config.yaml
arch: "transformer"
model: "CTC audio transcriber"
dataset: "short read English sentences (LibriTTS-R)"
train_examples: 26041
gain_aug_db: 6
noise_aug: 0.01
time_shift_ms: 100
n_mels: 80
hop_length: 160
input: "log_mel"
spec_augment: true
win_length: 512
tokenizer: "char"
vocab_size: 32
norm: "layernorm"
norm_position: "post"
activation: "gelu"
head_dim: 48
fused_qkv: true
bias: "all"
qk_norm: true
parallel_block: false
moe: "expert_choice"
num_experts: 16
moe_every: 1
expert_mlp_ratio: 1
experts_per_token: 2
shared_expert: false
subsampling: 2
layers: 16
width: 128
positions: "learned"
residual_init: "none"
optimizer: "soap"
beta2: 0.99
lr: 0.0031
beta1: 0.95
shampoo_beta: 0.95
eps: 1e-08
precondition_frequency: 50
max_precond_dim: 1536
one_sided: false
adamw_lr_other_params: 0.0029
grad_clip: 1.0
gradient_noise: 0.1
steps: 5500
batch_size: 48
epochs: 10.1
lr_schedule: "linear"
final_lr_fraction: 0.1
warmup_steps: 270
weight_decay: 0.2
adamw_weight_decay_other_params: 0
Rows from block 5 of a small CTC audio transcriber, named by matrix and row number. Rows with one number within an expert belong to one neuron, the router's apart. Each number is 128 + 24 x the weight over its row's rms, rounded and kept within 0 to 255. All counts start at 0. Numbers have three digits each.
Before each expert's rows are labels from the 100 clips, of 14976, where the router gives the expert most weight on average: "top examples" is what is common among them; "loudest band" is the band of the loudest frequency at the time of the peak. Only what is clearly more common there than usual is listed. The data: short read English sentences (LibriTTS-R).
# router: router (model.blocks.5.mlp.router.weight, 16x128, trained with AdamW), inputs 0-63
# up: expert up (model.blocks.5.mlp.up, 16x128x128), inputs 0-63
# down: expert down (model.blocks.5.mlp.down, 16x128x128, transposed), outputs 0-63

# expert 1
top examples: voice: male
loudest band: 250 to 500 Hz
router.1:133116140121109157128116118108147130111133105090118141138123136123102079140144138135155080079099166126111141173102139139137116165171077128156128114127137143154096152143192137104133119129156139
up.6:121151162154132132092111131102111138108124135090145130128144125161085140143123109142139171112125135104126115126093115133096112150158070164116112124150128136109115105185102125162131149124110119
down.6:126098177098169124119149123161159109120123124117073104129150101133134109107113158102054116103113141172093126088117159130094150190115115117143076129149102147124118141169171089139133131120111141
up.7:102135136151124122138128107114141161171122126128095100106118117128110136159131116073158163119139097180129116132118145118073129090111107100142139108115163095131149104098094111099117089131102108
down.7:110142116120119125089098138120120125135092078117123141129126115167097139120100159153130144081143157092093110154159137156128107116114156194134147150117133156122178125149125156141119159127134170
up.8:104139130144109081137103166127096153115131144138103110089124127121094160154118119124169133169178108167135087083098143125107170146133154142124134106122136121127115137215139120096111121110107141
down.8:161108111124139111122124102153155129125131147115092161141156142157138085088109121119119091069136168143162164160168139138106145141157082129096126086091164116171171159125132152152137135151120128
up.9:074174108120106134149119127127151105146101156111111172171145158166137165109103167102104101115160116133152127144170091142156140105104088120130117171142134129129145137128159154170161128123126124
down.9:163114102122164129129132136126084152156157106131117108105137151106115157098085080116111136166144111131092109097074133134154151133174120117090134057117122169148155130113132095115151138103118110
up.10:155088088095165132151143097167107128141097140111077090126160157092147102167125123134101156157113159128128139098160129165121164132104118109127109113104117155108118095136136151150112173157111179
down.10:102117129120151091145142129131150146119195141141133133082157127119091109080115114137153106128100090169129114120116123131111151117107132132116113114074076119088147115131121160126106113147133131
up.11:106102094126158148118117128132123105137116166155117169120137147137129112177111104136120129105110126150137132116121122150112160143066121123147096154092156151100127107102104098191130144106156138
down.11:134122113120107109074164113155103117115155091107104096138115169176140148173131107165129135125158152112113123134080133100135173173158152166136150098117130105102150104120112143128137143102133110
up.12:148141091107119141139118101119123110119173139088113095154099124084124150138149127117121139135121115118138130064109150144146158105151121150134116092143145123119139081131114121140134092123158146
down.12:093148157128127129135142162108144058106117112129133147117082147163133161155129151125141078087127113126091144152117180148100120120146109166155168123133124133102113165078133143104118081123148119
up.13:161191127105096108101147129108092131136149115089137127126174128114134106105098131113073145130149151138091191126110073119102132089108133119112147128147120132162084139119132116149138149146145116
down.13:100166114130091129135089138135169155153133089150116085131180116146143110145129142122142125162144097143107109146169129110141148164139125103117115126104136113117127116085129115087126106109143124
up.14:173126119158129133137119113113101099121140114139112135162154119070122144136136156120130127102115127101155177120142137145131100141108127145160123084093136180152154136113134127149156104102151097
down.14:154109144145144170157161108143148144155090143103119125082166122133150139084142099149193157118132083133151098094105100140115137085138131104124113141112139167105164103122151202117164138157149138
up.15:139119140151136131171131103155129128112106131155176100131160141103154091084132127112161151114152120110112163075174144115124149153115101125074155060128131116119126129110120130117115146129125122
down.15:142153102106133123136137139139171132151150125119176195118101142118134104145134153142179143070183119161124150131091118139156150093117181116100124183154139141143142144117131152115124127096103117
up.16:106119181115112115113136185133129166147098145097108187128143148126117121144109102120152156077100083133100142141112133122156134113140138127088141152112102096096132141145105152145161113097099133
down.16:118161146107103130169147139107120095151120131171134109145109143140136138128124097103113115181112125173112122170128153132121118113101095159129115109114115118161107120162110161117107119165107103
up.17:114148138184144165139056123105126087140104110136121134139137146144164138077101158160111071138068116155099129137149140095147180132161135116110137130109151072155133108115125118118123090108130113
down.17:095175113135143150089188114138154145105138136134108112119102103115118126108118136119174096148132148147118163107090133166131085106131152130105149118119129100115141144096084112106157140154115087
up.18:135067130102113129142173127156157120137122144161170124119132101155144113130107110120112156117134125212136107127139143163102127155132121104152074125103164121085096139112070155142126090098137165
down.18:091116116100060119134183106129102169129126115145064130126119133121105125174143125118126145188110133089142144157117110136191085103097127164131099073156149118163117109111150138140145146146112121
up.19:141118118132121145159109127148142117122098136147123151139145160100097168134139197181113119192119107130118162112127143123114115114128135134104118150129101106138103123096120175103134105114162125
down.19:136138103138114118126100105114095171129086134129124101153127113186107118119136157144132158161122110125135136135135073091111110113113105120137167094109175127181126116124154091140110129121101070

# expert 2
top examples: voice: male
loudest band: 250 to 500 Hz
router.2:117097162148150167101114133140109144100121144103106158156166174109115139125104125104119128143122144124113097119117150144104119157119167145136137177132111131156095163171159156094151108114111121
up.6:133142092102122128161145139081125106127131150102147096145157143158123142139078165118115107082125174121098137154143111124115152150116127130103125124125105113166136149174113099108142133180106169
down.6:139152132157119098078126150137100125119122120104114112125166081132158139146118116163139093134100141101112113135138159150118120167191137103149134103158146133089158125112086133164093136134106135
up.7:127158124129124149114128126099170052137123123143115179118103125151168145171097116161105127123115120120096133100141135132088141116120137133093173115156175136112102120100144090107125119111111112
down.7:152125121124157101155167144106141124120137121113193103114128126116113126103172098113126089106143144120117116110116166137115142147090099129175145155111098124161157110104141138096143131085117112
up.8:156115133115097149177123195146122158121137146108137138122147133134117133101150161141142108101109109089150144139119164140107122164114162157118054134107121132150118083142128142127134157142146074
down.8:127147116112144175116111163123145103127084118128146126152198137108166156146146094126154114143137091085145143096098155115099122124125098133099128173125130127144163133064134107136105128134111126
up.9:165128132097165092138113135085156140144109099055146153153136131118109109112099121108122121108122098179111130131135131109125156194093133156093149119172147131134119127103139154136113146108144117
down.9:104122170096171159117153113102112149130154113166097142094147106116132125172118158117141113099147120146123097154061153110147116152128160101168127157138096115105173113141119098124145144132142134
up.10:150116071113125119115094123145148122125150132104107087129137115149119137122118153147131134122163082145135116155156163145133140104115198148144087137103109162140137151108117177105132175138114106
down.10:128143103192128112085082177102163138100132140134120128137118172133143103119108107114107154185167147167117139144131148134162154128125115124132133140166145129156138157150145144144131127134150126
up.11:150110067107086098101111128131099109109159099104151144155126182130154103145127106128113127128126140122095146112129144129169151128112165156153085123147142166131110090121082136164111114128115119
down.11:181115120112118113150128086112134153135099090107135129151147086126157104112152128135085096159157141132128116155135128133126141140117143153115156089114165115118176143149162173100112181099110138
up.12:121133162116157094092069058130115148118126155116148091161106139163092151120129130129135129107116113122081104144169138140136092127123177106127127153090132110122108125117113112118144155129123120
down.12:129119138160121141117138136127088116115111153147114122145121122115110124140150074124122125124157119105133153162087106095190096119120121116092135113120091114074164150144088185157150149118097130
up.13:098154105121134083157102112137134155083143116128153161126137146124093172139095114161087181138133105120125093136110104115110148124106138097129109139150130095132138108129145122141089111130121129
down.13:151136124145140143126133161156149131131091135136134145198112122153169126121084150153091124145101136116085152143142141111133081116103129116163104118181119095122121107131110136093174119102104134
up.14:125127143158120124111142098101162117119125116107147135086159065122120140079128171124094120128133157120147110173150122142107189108155158111151089124109126100147139129104117108140150172147121103
down.14:125144125112155160160106166129136097114138136139115105133172096106112112110150123104126172147108109142135155098174102148131114130105105178125132140109173124113089105160107116111132109140135101
up.15:098180099092136122130126151110111079153160143129119109074131131152151130113138139091113111082159119129114150131099115141104113125101166146134184176103115078130123124154122113107096156086117151
down.15:123127144134118146149089119153130117167146132120135133169141137144135114112129102142064125176144102154102131102126136162145130155154097170094096115134086116119101112141125100123163130147133074
up.16:158138121144106130096119099128110140073174110130141148121142152104144100113172101186164116124102095111136082136136149112137109112133154114111082119148130133151139127117147100121139101108137132
down.16:144121147105112107129166133095095108110116120149134114131156129115124124140169125095098116129127143119166149135128092141103145089130112126125122152120123181144170115127123143162129109132082109
up.17:079121141127181149134125146091126126138117133158151106108125107132102125131115102120157102174147130128170107176138099107158122120159166111100094125100092132155107119138157141164146105133094150
down.17:147114124147145181125155142110087136124165144112125098125148150123105096112122097104132120145133154159136128147113149152145145135146145093116110089145083102101135110136149188162118139194116127
up.18:150118134098158123082081082142121147103132118084112132110109095147141087131110127136113140128167136123140155157096149086137120093111109131138150198136128118099101116125158103112133129133181137
down.18:131173105105122156105118148140080100114132123108090161080124109064157138123140111115114146116127137152127162135122107129135151092142101130125099115148123089128135134120117127087184111116130132
up.19:122129138126146140168124139127127098106130121087090068138107134139121093137120142165108114150178121156160111106152129124091100055105107139181108141134137113138143100117136116180105082100118125
down.19:088137125100107155141154135122126137098140065115125077166160158128158121175120132081158153139108131128127175125134143148125148121184130105127102109140134135117150097128138149153123098118110092

# expert 15
top examples: voice: female
loudest band: 500 to 1000 Hz
router.15:110082107123124124105128172112147102176130100145131129119101090098161170171132110107136174149157158148159098115106143133161131170130152137116119132106102131159136155097112136120112132100138111
up.6:128129103171143133162202094117167135160130137156121127110144130164119104125113166130106119126158131092169115119124140154128149106119097141144146143101117153115173139118118136127135112117122097
down.6:096109128104131100125074128179100149159103063098101107116085118118133115148148106113108156140132138115099135089142116122141124156157144128114118141089135172128108141150125113132123095122131129
up.7:200120114125129138108124147125145118152109074133140128147139097130108081130148142109126190130196129176112126134146134150166175120092132121146109158122158153184165145123142104112122158137116104
down.7:084128144114121129078093117110144104115090180144098134121144091108139164155144104137100137097090123167131103097141074108139097168136160072147131143090084118140103113098134165183119128113082135
up.8:162128128150144056136131129121096084119118134169131146152158156084153121121137109097142147127112115139118127141119099118128113087106139108100143094151092114131101151069134136124156102160128136
down.8:151136115106128205135113135111141122117188091126069118104175110142155141156131147141128136125089120111100135140140127129113201148135110092183136101136099117087093111165105174111095110119157146
up.9:113124137127076128099151141099175116099149092114130169079105131127170102114149134132132132159187151118190107117087176100120152130098163116135154106131131094113131139121177151127105090099133149
down.9:158127096120124140159147112113153147132117195143170116132150125164133143109123116154117087102113101159130156125154136106115123124139107135170125115120118087176111081159137110090116106130135054
up.10:129081111134160133118127120174129088114093100157149097119093124133164178134110135136061151090114121130121099123161127165158118105089141151129100090118142103154145120163129173132155148151120085
down.10:098120128115086124156120132108109137082154099124132173126096116120099138105151165097178132099121155112131136110119143091094082123171128153118097132152109165154084101131118179127111175094154134
up.11:150192113141130139106136137146146137069128137161171175124138143138177178139137171139158125138145132101096082102148142153114129161140119128135141108157140087079153085117127118136113121105075082
down.11:129123125119092118116094127140177114137135133131147137137113130102137104085135098125076131080125122093178128139125140129144124139137097132121106153127103141125114103166143111148159134116117107
up.12:106148097072116165148157139153128101157100124124135152146117101142111111120117095123140137164115138104107116109155116145118088151151170112125098112139166132072111107127140142132139112138147112
down.12:135140114136119123148137098122120101113097146124118113175139136106113145131122144121129127152104097162128198134104170159165142130106116137151148126136164139150117133123144127100129114151124085
up.13:134176126143141130129127100069175088098128094090159111102127170165158111111124088092165146127103096139097164139135146137128137115112099101158130147118130118122134116128140100135134124169129135
down.13:119142138148153185085124139101131105133135134126142110146080133116104150140129165107134141111058174121141151108131127100119135114097145111099145127146081108134135142143193151090132131151118087
up.14:093120125132138092166125114104141089122157145148150143151107116089113160078099107165098118118127090100147124159163059147128118106127128156091128099145136129117155116109141142111138148126150118
down.14:132150180117143120095115074099142106123104091099123101126145133072091150126140128107167109170145117144119099104101134111100144110128153183152116119122111124098105151140163121141142127150173128
up.15:113140125147155178108134063138134130150138118097092122138082132103124112146163154149142130099112094138138102133108114061134173158112108151133104108119144138141123141169163134087148096119154080
down.15:072099155108131171114147131124090116144117084149107094114156137127104126092134100129116138162114124145113131109116150108138120134134098128063095147095143182129154114145099155178130161132123125
up.16:160123140129161146125134169144128111159109123116073131124136119146099110161138087139141117111161129149133160107130115101108173158128089164131092130124185129130127118124120107115165128163138171
down.16:129132112112105094151126112136126128105148146151141138136127107085140103089149145136117127125172154093092136143104133159146129144096142101126184141141124095127127174081122165126135108163097134
up.17:138091093128122106113071170121190157104113141123123103144118123087164125135103110142117110134127141095120111124121190096150133095155122096122085157140148125156109141155102180119095155140116144
down.17:152116102098161135165124128137159132102163143135155151119151122107103145095115158178114144112139134159109109150164079118148092059118077121126169089157159122122077096129147158078109114128154132
up.18:104095116095109134104204143122146109147109128112102089105148144157136118108111143134124135135157120104138118107119128123099123099152147148095119123174130134212168114142107154105144138132108124
down.18:149150079137155179140113080081100124117135138146130133125140191126152102133107079146132125106156095150126145104151135137123159179145112176148144115129145152142138156087102100124104127108135147
up.19:135110131104118125098131114136170166153107129151131084090150134158129153090158142119113152140119065091171112130151050139107099100142129152135124110117097101108121090110132155148160162116137140
down.19:111168104154130161092148162092105140142142125082121140084117163126126110148092143132127113151145116098153101147089150131104112095083105112108138150071144131118157151118138099117112078125118159

# expert 3
top examples: voice: female; the word "of"
loudest band: 250 to 500 Hz
router.3:128086183115148140154159132179142105106131134154150134097100122087150197120085144134117134138106175118096111127125135153138072123137151133132126141137112128125125161145101112094110117091132122
up.6:109099121116077092136162182118175127156106132145122122105127083159138104117101098115155087117091116116146077093158124136136142128155124124095116146133080117163158145117114120136103094106158151
down.6:148125113114169137150018152099121123139135119116137112100151128098103127129127162120139101128154101148117156140094141132145148107170174146123124173175146102081107130123116132129098127156140111
up.7:142106145129135139128128125138181128094116146123123127130114189133170122128091137123121146095115096124144130143189184133135116142068097130098096133100099184141145142131139126096106135100125153
down.7:158114142094131117149117143119131080110111094129133149146101158070096142179126075095139105135121148138137105089114171161157119137132172142114119152137094132105176155159112121155174106112151135
up.8:124160131142129119102144107123086128173128146162174105127169074123112142135107165106127127110111121098173117128092126104097130128123155130135133125176124140145114114154145126103126137122184122
down.8:131132155121119128171083142129160120148087105097130135107137151187114092130109103130098131140114128119171126135139119119161166171154108145161113151171130132140155081133084152119128154081113113
up.9:123121091114153114064094103149106150157118126132126119107149136120074116150141131141111126151167161127122121130165181103066120182071150096143113105110085091126142102138141131123140148113086104
down.9:159153138160133114135189127152102147098134135122136163145149150129112115148123124153123117120124138129138128099151097141105120091093104149153102146142127098156086113172111123115173125136144093
up.10:153132143139158133141142135103114107125113111144135157136142079161099090112038111099125098153134151105134196107156113127083147156116106122141111077119114111164173123161117133155115129114202121
down.10:132142107154150163141128109160140111145100143153162131136161147120130119119092175130147171105143103145124093161117156117142115129150091118102127125132100145147148134114163115066160118138092119
up.11:165136091141116128129113130152106121128160096140096139170121156126161066136172147095109165132130109143125131119137144143098137115109146114146141121150161102117097117137131116142142102165122168
down.11:128132109108132126136153145126063115134098147135114129151143083126095109119127114139126103155130120169114096107146132112135101134148132170089160108129123135082099138140145154146156109144098110
up.12:130134108134132119113136104074121129140139072133152129106116152172103135145113124137115127102146129112074105120091099101138169105115125119134111128133152174104129140102116126137120164135137158
down.12:116129117134132083151094122145158127121140154123117167120127155159125085131114150115159156118165148152167152159105098096163121107102152139087147146147140126147146157069092115143143139159105140
up.13:091142150115117109144129114088166159140101163086151136132141137130169113120139171130174135132140094094182147151116144148106110081141152155105122123130098125142178144112108108150115117112135165
down.13:101134143134116130107079138130123170143064125133124139133087195123168110112149129095102117140163122150107147109140084118090151155098135128172149100159125124120154158123100103172136108129119185
up.14:132091121086156131099137106085092134136139158104116102126127114160193122182114125130111102146069105159147074109110097105130098154143122150147121115148129102146111128144125133135154157168147127
down.14:134130125155137100064078137128147139138114131134089115143137103151154126100117091136107129124150104100178143096125186153140138110097127144107131116144161084125147148086140120129121128100105084
up.15:122146105182157128111126111145083155117100124103187188111113097114143143108117089191161088128105111134102137150162142125157062121175148113118126144165139192116125118141133089112128106112108124
down.15:138116132134122168095130113114111127165134146143119098153156125096120172098114114082134115174116117138085147141159121179185103144129130162127136141099119082148108148120153141115164098147105160
up.16:096111147121126106120097168147106135160180094161092107129109140147110165116116168155131165137094157110137154134124145150134146124121124077151101124139106080086124107113163139146090124151153126
down.16:131148118140133123108134123113130126127149130118115147147100114105167093119142094109119088145150087185130139162118143137133139129137118111104137117130160122125096172112116141184169146108115149
up.17:161131080113168134148081138135143144137146106085110147114122117129124181099085128155142125128145137110132143154141088158110106150091150112070172085072122131133148117097159160138123156122124109
down.17:116131128196113111137130126111111120115120135180108150139145151170101107106134099145162120067123126135076151143119157159125154144101113124086121160136136105135139150101084110163128168150123127
up.18:158121109128137157105136128157167140163191154140103139092134120151119168131152150156136177174169119149122135129134091150095128106094147119104103150100131116122129107102124152117165119108159125
down.18:131081133179096101140139141136146136131115111085147102111133134138088116152124146183125134133127119168141124166107081124137139090159117098139129120089124117146107135137126167142102209132069160
up.19:128133083146139069172100129131086139151147139129142143124128128090108133129161149173127099123136136121162185112155151130156100186166091139064151136155120126111091135110168149134103150104106115
down.19:115122107132123136122132111135125112131110098130120131152150119125081135110120064107111108152179083151134109095118143091110140100118120111101158098116143124127149120137123151130175121158125126

# expert 14
top examples: voice: female
loudest band: 250 to 500 Hz
router.14:114122151127168109162142149133144080157107124130122118097127131095178167096078088124130151121146106094142105187136150152123093130134135102108142122100110147139146128158117129088149154121126151
up.6:136169081124151145116115171103148111157109127112150125170097115150106154188136107164156080092127133136153139170133108115147129114145124113105119134128192108099117117129073092113145124139155121
down.6:135139144088125131170135093129110185146085103138123169098159113167085167092134136153126130121155160138135117130135126119157124101115108154116112143120129127130115120116147168153164118085128182
up.7:109075118106115118133117117085166134117108126144141096145131114124141109114117136112108157158128143153101109122114141130147164103119122094083089140123178117172160095114105148135116139098143154
down.7:153151112157119177115103125083132121148121063099131148154093144117090162102139100172143160151144093143133137142142119123112138116073100113094169119150147116160084171100107108138121097146101108
up.8:121131114145114162135156136134129116139079117124158194128156147143078162046150131133119131092121115104106125128111107110083122144142174124127153091143096157142129156129097153146131127162176104
down.8:114129141133138144152191140112144145113161171132190111162126153159101140159129139114158142156171112109080150125098081106141171156170141153120118097108116107114123176154142084167157127114102139
up.9:155117150146106099117115146094123120149126103117132159163115132121110161122156129097118143092130134100139108146119147138124148131088107124125109110110166103136077135126179167102152134129114106
down.9:121123145141127087152165105135132160127173112141132148072083100109127162093123124102171101143137128146132105117134138161083128140108121090151122117122134130113148160128133135131178126097088120
up.10:154148116125168185156142117104128158129147126129125116123118150105140157088133112134132165117118109167140105112113115149113122145139167134125134109098139115120172079127136143147170160155134147
down.10:149074091160126102139091138151115138142153193145099123127117099148158120142109158115130100138160147119132126086145090115142106097103110132092151146111143176141139170155109085095114129099126134
up.11:111147115110126104140137133113152113136123138124096150150098131115109152077160161145094136155142132092122181106141130125104089139133139124110126106104163128147117125128180157136080117128118161
down.11:143147144151121098135155113132132121117131097129162160098120114092175118104156116089171155165112129164148137131132152141128152097163124110139136112095139120117152132146144081164102166181176132
up.12:103175115121160119123172115108149095130135121158093120139126149130131141149133114112166130129087132149097122146131142120132106143094118154116119136115154167119142106084115128155130052076156074
down.12:126157094136124149130177108165131153105171081105123133073128134131142193088148117169085148125127153123128177125148133193157143147105148120141130101117130149126155138134118174165126188104102097
up.13:113116148111149103137133102175118145110127168138111149115128105085126124094137070096124149134142145067142114127124135109119099105113118155082106123126118160078186121124126139154068146103168133
down.13:123145129119159106104178112128138120151125133117148115085121128137136141133124123123139119150070145142147143132107122165173120140120073097121100157088153147132114150118114127168132106135170113
up.14:117130103149154136107054123136139128144139129147114101081086125120120088108108147137136147115140120130129120129117146131128123156122111119084097127145145187143104128120105096138190163118120143
down.14:121124182117109182106120128156121175085174124123105101097152131163128126142168098150093141155147103120128100142119143125090108116172122160132111123119104129161136148171115125149147103161118157
up.15:170151087145100164124107143099161119105145128125108191131150157137146151113107104103157147105132109139141139153158102106173118124102153158052095142155135131145138143152140140145146107115149129
down.15:089151191138126126139141120131095165168139117105138146147155140160112099150145151075155122132157166145139124113133116115136113127132090133136066106097122142142107177141124140156077105143123110
up.16:127131141126123138124114124135102122125125082139184114061104142149164121214130157112132119097151142131164114140188114149142100171099120114102105112112099112144165148089114112115123112144111164
down.16:114117149169142118122152129117100129166121162121154128117122122131115183126146117109126152094136093156135122108136150111098146135124139164137125137155113112109117147150100145148127094099102126
up.17:122137172104167122120125145165124102126128123151134138162139087148098107147058140111111078097149101087146144125116148108100105135092137095115134139120115147095148101150160144099099139170141118
down.17:124132078108132130151115167136123117133111113149103116137112121129170087117083135150168110170123087114058138116142126101138154100119144131137147150136092142093136103123133106129113137145168054
up.18:128158174151105100147104141097112122140131113149128162174169133128083135121156126109100120157156122130155136155131142107148094106155117138105122155135078154123109137139119121089133113107137081
down.18:136086131107111117130153152147121115172134147158163113105135097133143166166137145167101144182085155084168151131128138139065153132114160122132154147161136132155139121156109091131091112160119081
up.19:143156128144107110075130102160112112074183088149134150129086134126121150101135143159153125118127164144156122158116147155100138094084116107110156153103093143153111105146119158140079104133116134
down.19:130098151111107121142121135104166144126138152108135121139134092115146094122120125132115109122133098121082097110091157174161147121119101129156161148125117163129104159117149115144172102099165123

# expert 0
top examples: voice: male
loudest band: 4000 to 8000 Hz
router.0:115071146132166146120110128135148136108132127153175112113170128094119159145146119084128121138125171130107079114164145112170085116138147156133146144156156137145097155146166119128147118112154146
up.6:071132122176115098167103136115087105110127140108134152115137115156123162131151158127130081147122117097106116145114094136142178132171109108126171135136134123109134135119109132148117159147100122
down.6:143142156120117134104075123142135134175130101170106148146148136151139118117126125148131165093114162110099109122148118134155132161096101135115103136140127148151145127132124148118136159162068132
up.7:115166132141152145103090157164131101124104165166145131131112141088129127115128120132131132115145155124124125191064107171130124123156129157117077148097127099127127115107110094087121149100147104
down.7:094172149128117104071132114133154130152151122103099112121146164139122174190167150136145146133083147137139132132072174134125127129162112116141113086109138139088150143126181109117144088159103144
up.8:122097135060150123126147126129146139130146083107107093150112100121122099070128094092139108148176138148149135142136075142169130146148116111168102128112121134146096128112142126111159060125148171
down.8:156134161129130128156153113127146123132090183141111091104149139138144131133105076119099134119134097115160167138148143136094110121156124120119140162133109115143108123126105141121175113127091120
up.9:071179133141121122108132148103131107099130088159115122185117113109173137109168184145103129140147106093160119137125121129108141120130141132165125136170092153113140134127119158145122132128114134
down.9:129108102093123165090164180104143151124130154123116132117118138139158113115115124109111109110144149131129144116147129167170153082123099148118124094119045119143101155131149131131140138148148132
up.10:173135104114071129150129132118139136135137106125151123135131149129141100140166102112140131156171105106096121130122113117113121176154123157139140115092164136113128152138155117128152128129124110
down.10:106143126146139116140173126129134142149172135155108100099139099102134119131120136151114125103104114117121148101117118119130172107076143179139181143112122106171127118102117143132108131135100155
up.11:147142182127121154120153121166128127131076137123132151171127159111124133112085088133119132112094144107133114170144105133106119104157121107152085148139122115128126132060108111120129129128150112
down.11:129102158115120154145162151118086114138098124059098148145171160104149117135168124099141137093156127158119137153142111132163152104108098107133129180147137153183147123125125121156149144161102138
up.12:123135160135102093110132150116201113147174120122155114110107116153110130135105154146096136116139103136093164108103115178135114123142091098136140147141134124098162120192111116111090087174113138
down.12:137102120090151107126138110081103124109083117150155137113121122106121169093158091149148086138157151130111176129128152108142133110095160170138126143118077138124149167113149098084147115135118148
up.13:142120107108135123149093128117134140132126112085138146132142102106164101129112160141127153131090122158127122124078079185106159176093161132116134153113122144112144141095130178141160080113076137
down.13:126153096111155103155127133150121127142101153093088099115116133063139144126107101172127109196102114161155091101124115132090139137145127132159131091135113089166111136097111134142108169141190124
up.14:157147150148154145143124127098146072137131126098119128106157111126118085079132116118189090135112140190123137168133150123140167138093122124129090091117131087132162120137094141142095134117129119
down.14:089124115072102120165129158129171100123109112087111124115117159158131103113087151106099142119140143165151139125114060131120154159163107086105133123139100066117105110138144157128122094153168109
up.15:130151135178111110087147140127126165184147115117122156105124134158146116124172151154187134149118157163190135108148119098126130139141134095116105122114116170160090115089115086132110158116101160
down.15:149127119105150111157143103121114174158126123142174093138152134088118112103140147100158112132120156102115119086106110122152132111129111163126135125145124095139103116107166073115085118123126091
up.16:132122080106138118121140132105111113159130122122104141121127094138158131140124126135129149098187110107124125136109134128127134164168113093121131122115089158137142077174177115133085156137149113
down.16:100123112124131106132159155147078153100130151110126137115081115068160145120103168108132124121103103144161155144136097136104146153157133133144098167120107132136094101145082136140121129121145134
up.17:139161094147155137080143110119117121130109114154145179114210187178132115117139108124145151137128132149156164141142119147138121141100158130149131128151124154182129113129093153142138090123101121
down.17:120122126126121064108147143123113129121199109097149122132099160105146137119144136146194151091133107178126146168135127143172123164129101144159121170098146145127145134108121125113116105144169083
up.18:127145166110049098120130116134112172087124114097128127139157199114170145125129113119114106170139138121122101124145114113153115081131058103130109108121096137109156153112128108129131146100135131
down.18:141089096126117131146161099158113102133102113079098157095114133095078133135143122116090110144127124120107113128116097096147103142081103102129128105099104124099132128107111096113171124134094147
up.19:126133133111123119100094149165120103138149110112154127120145144182104089151145128144113144101074133110138107133171185134090088137086135123144119110140163124105170136168125088123166166148159119
down.19:107142150158127089150138120152135113094170112155135120105136112126143065138115120086104117148158100141169125114108159116128097134103093080135114122155140128146097126129136117148116096068133098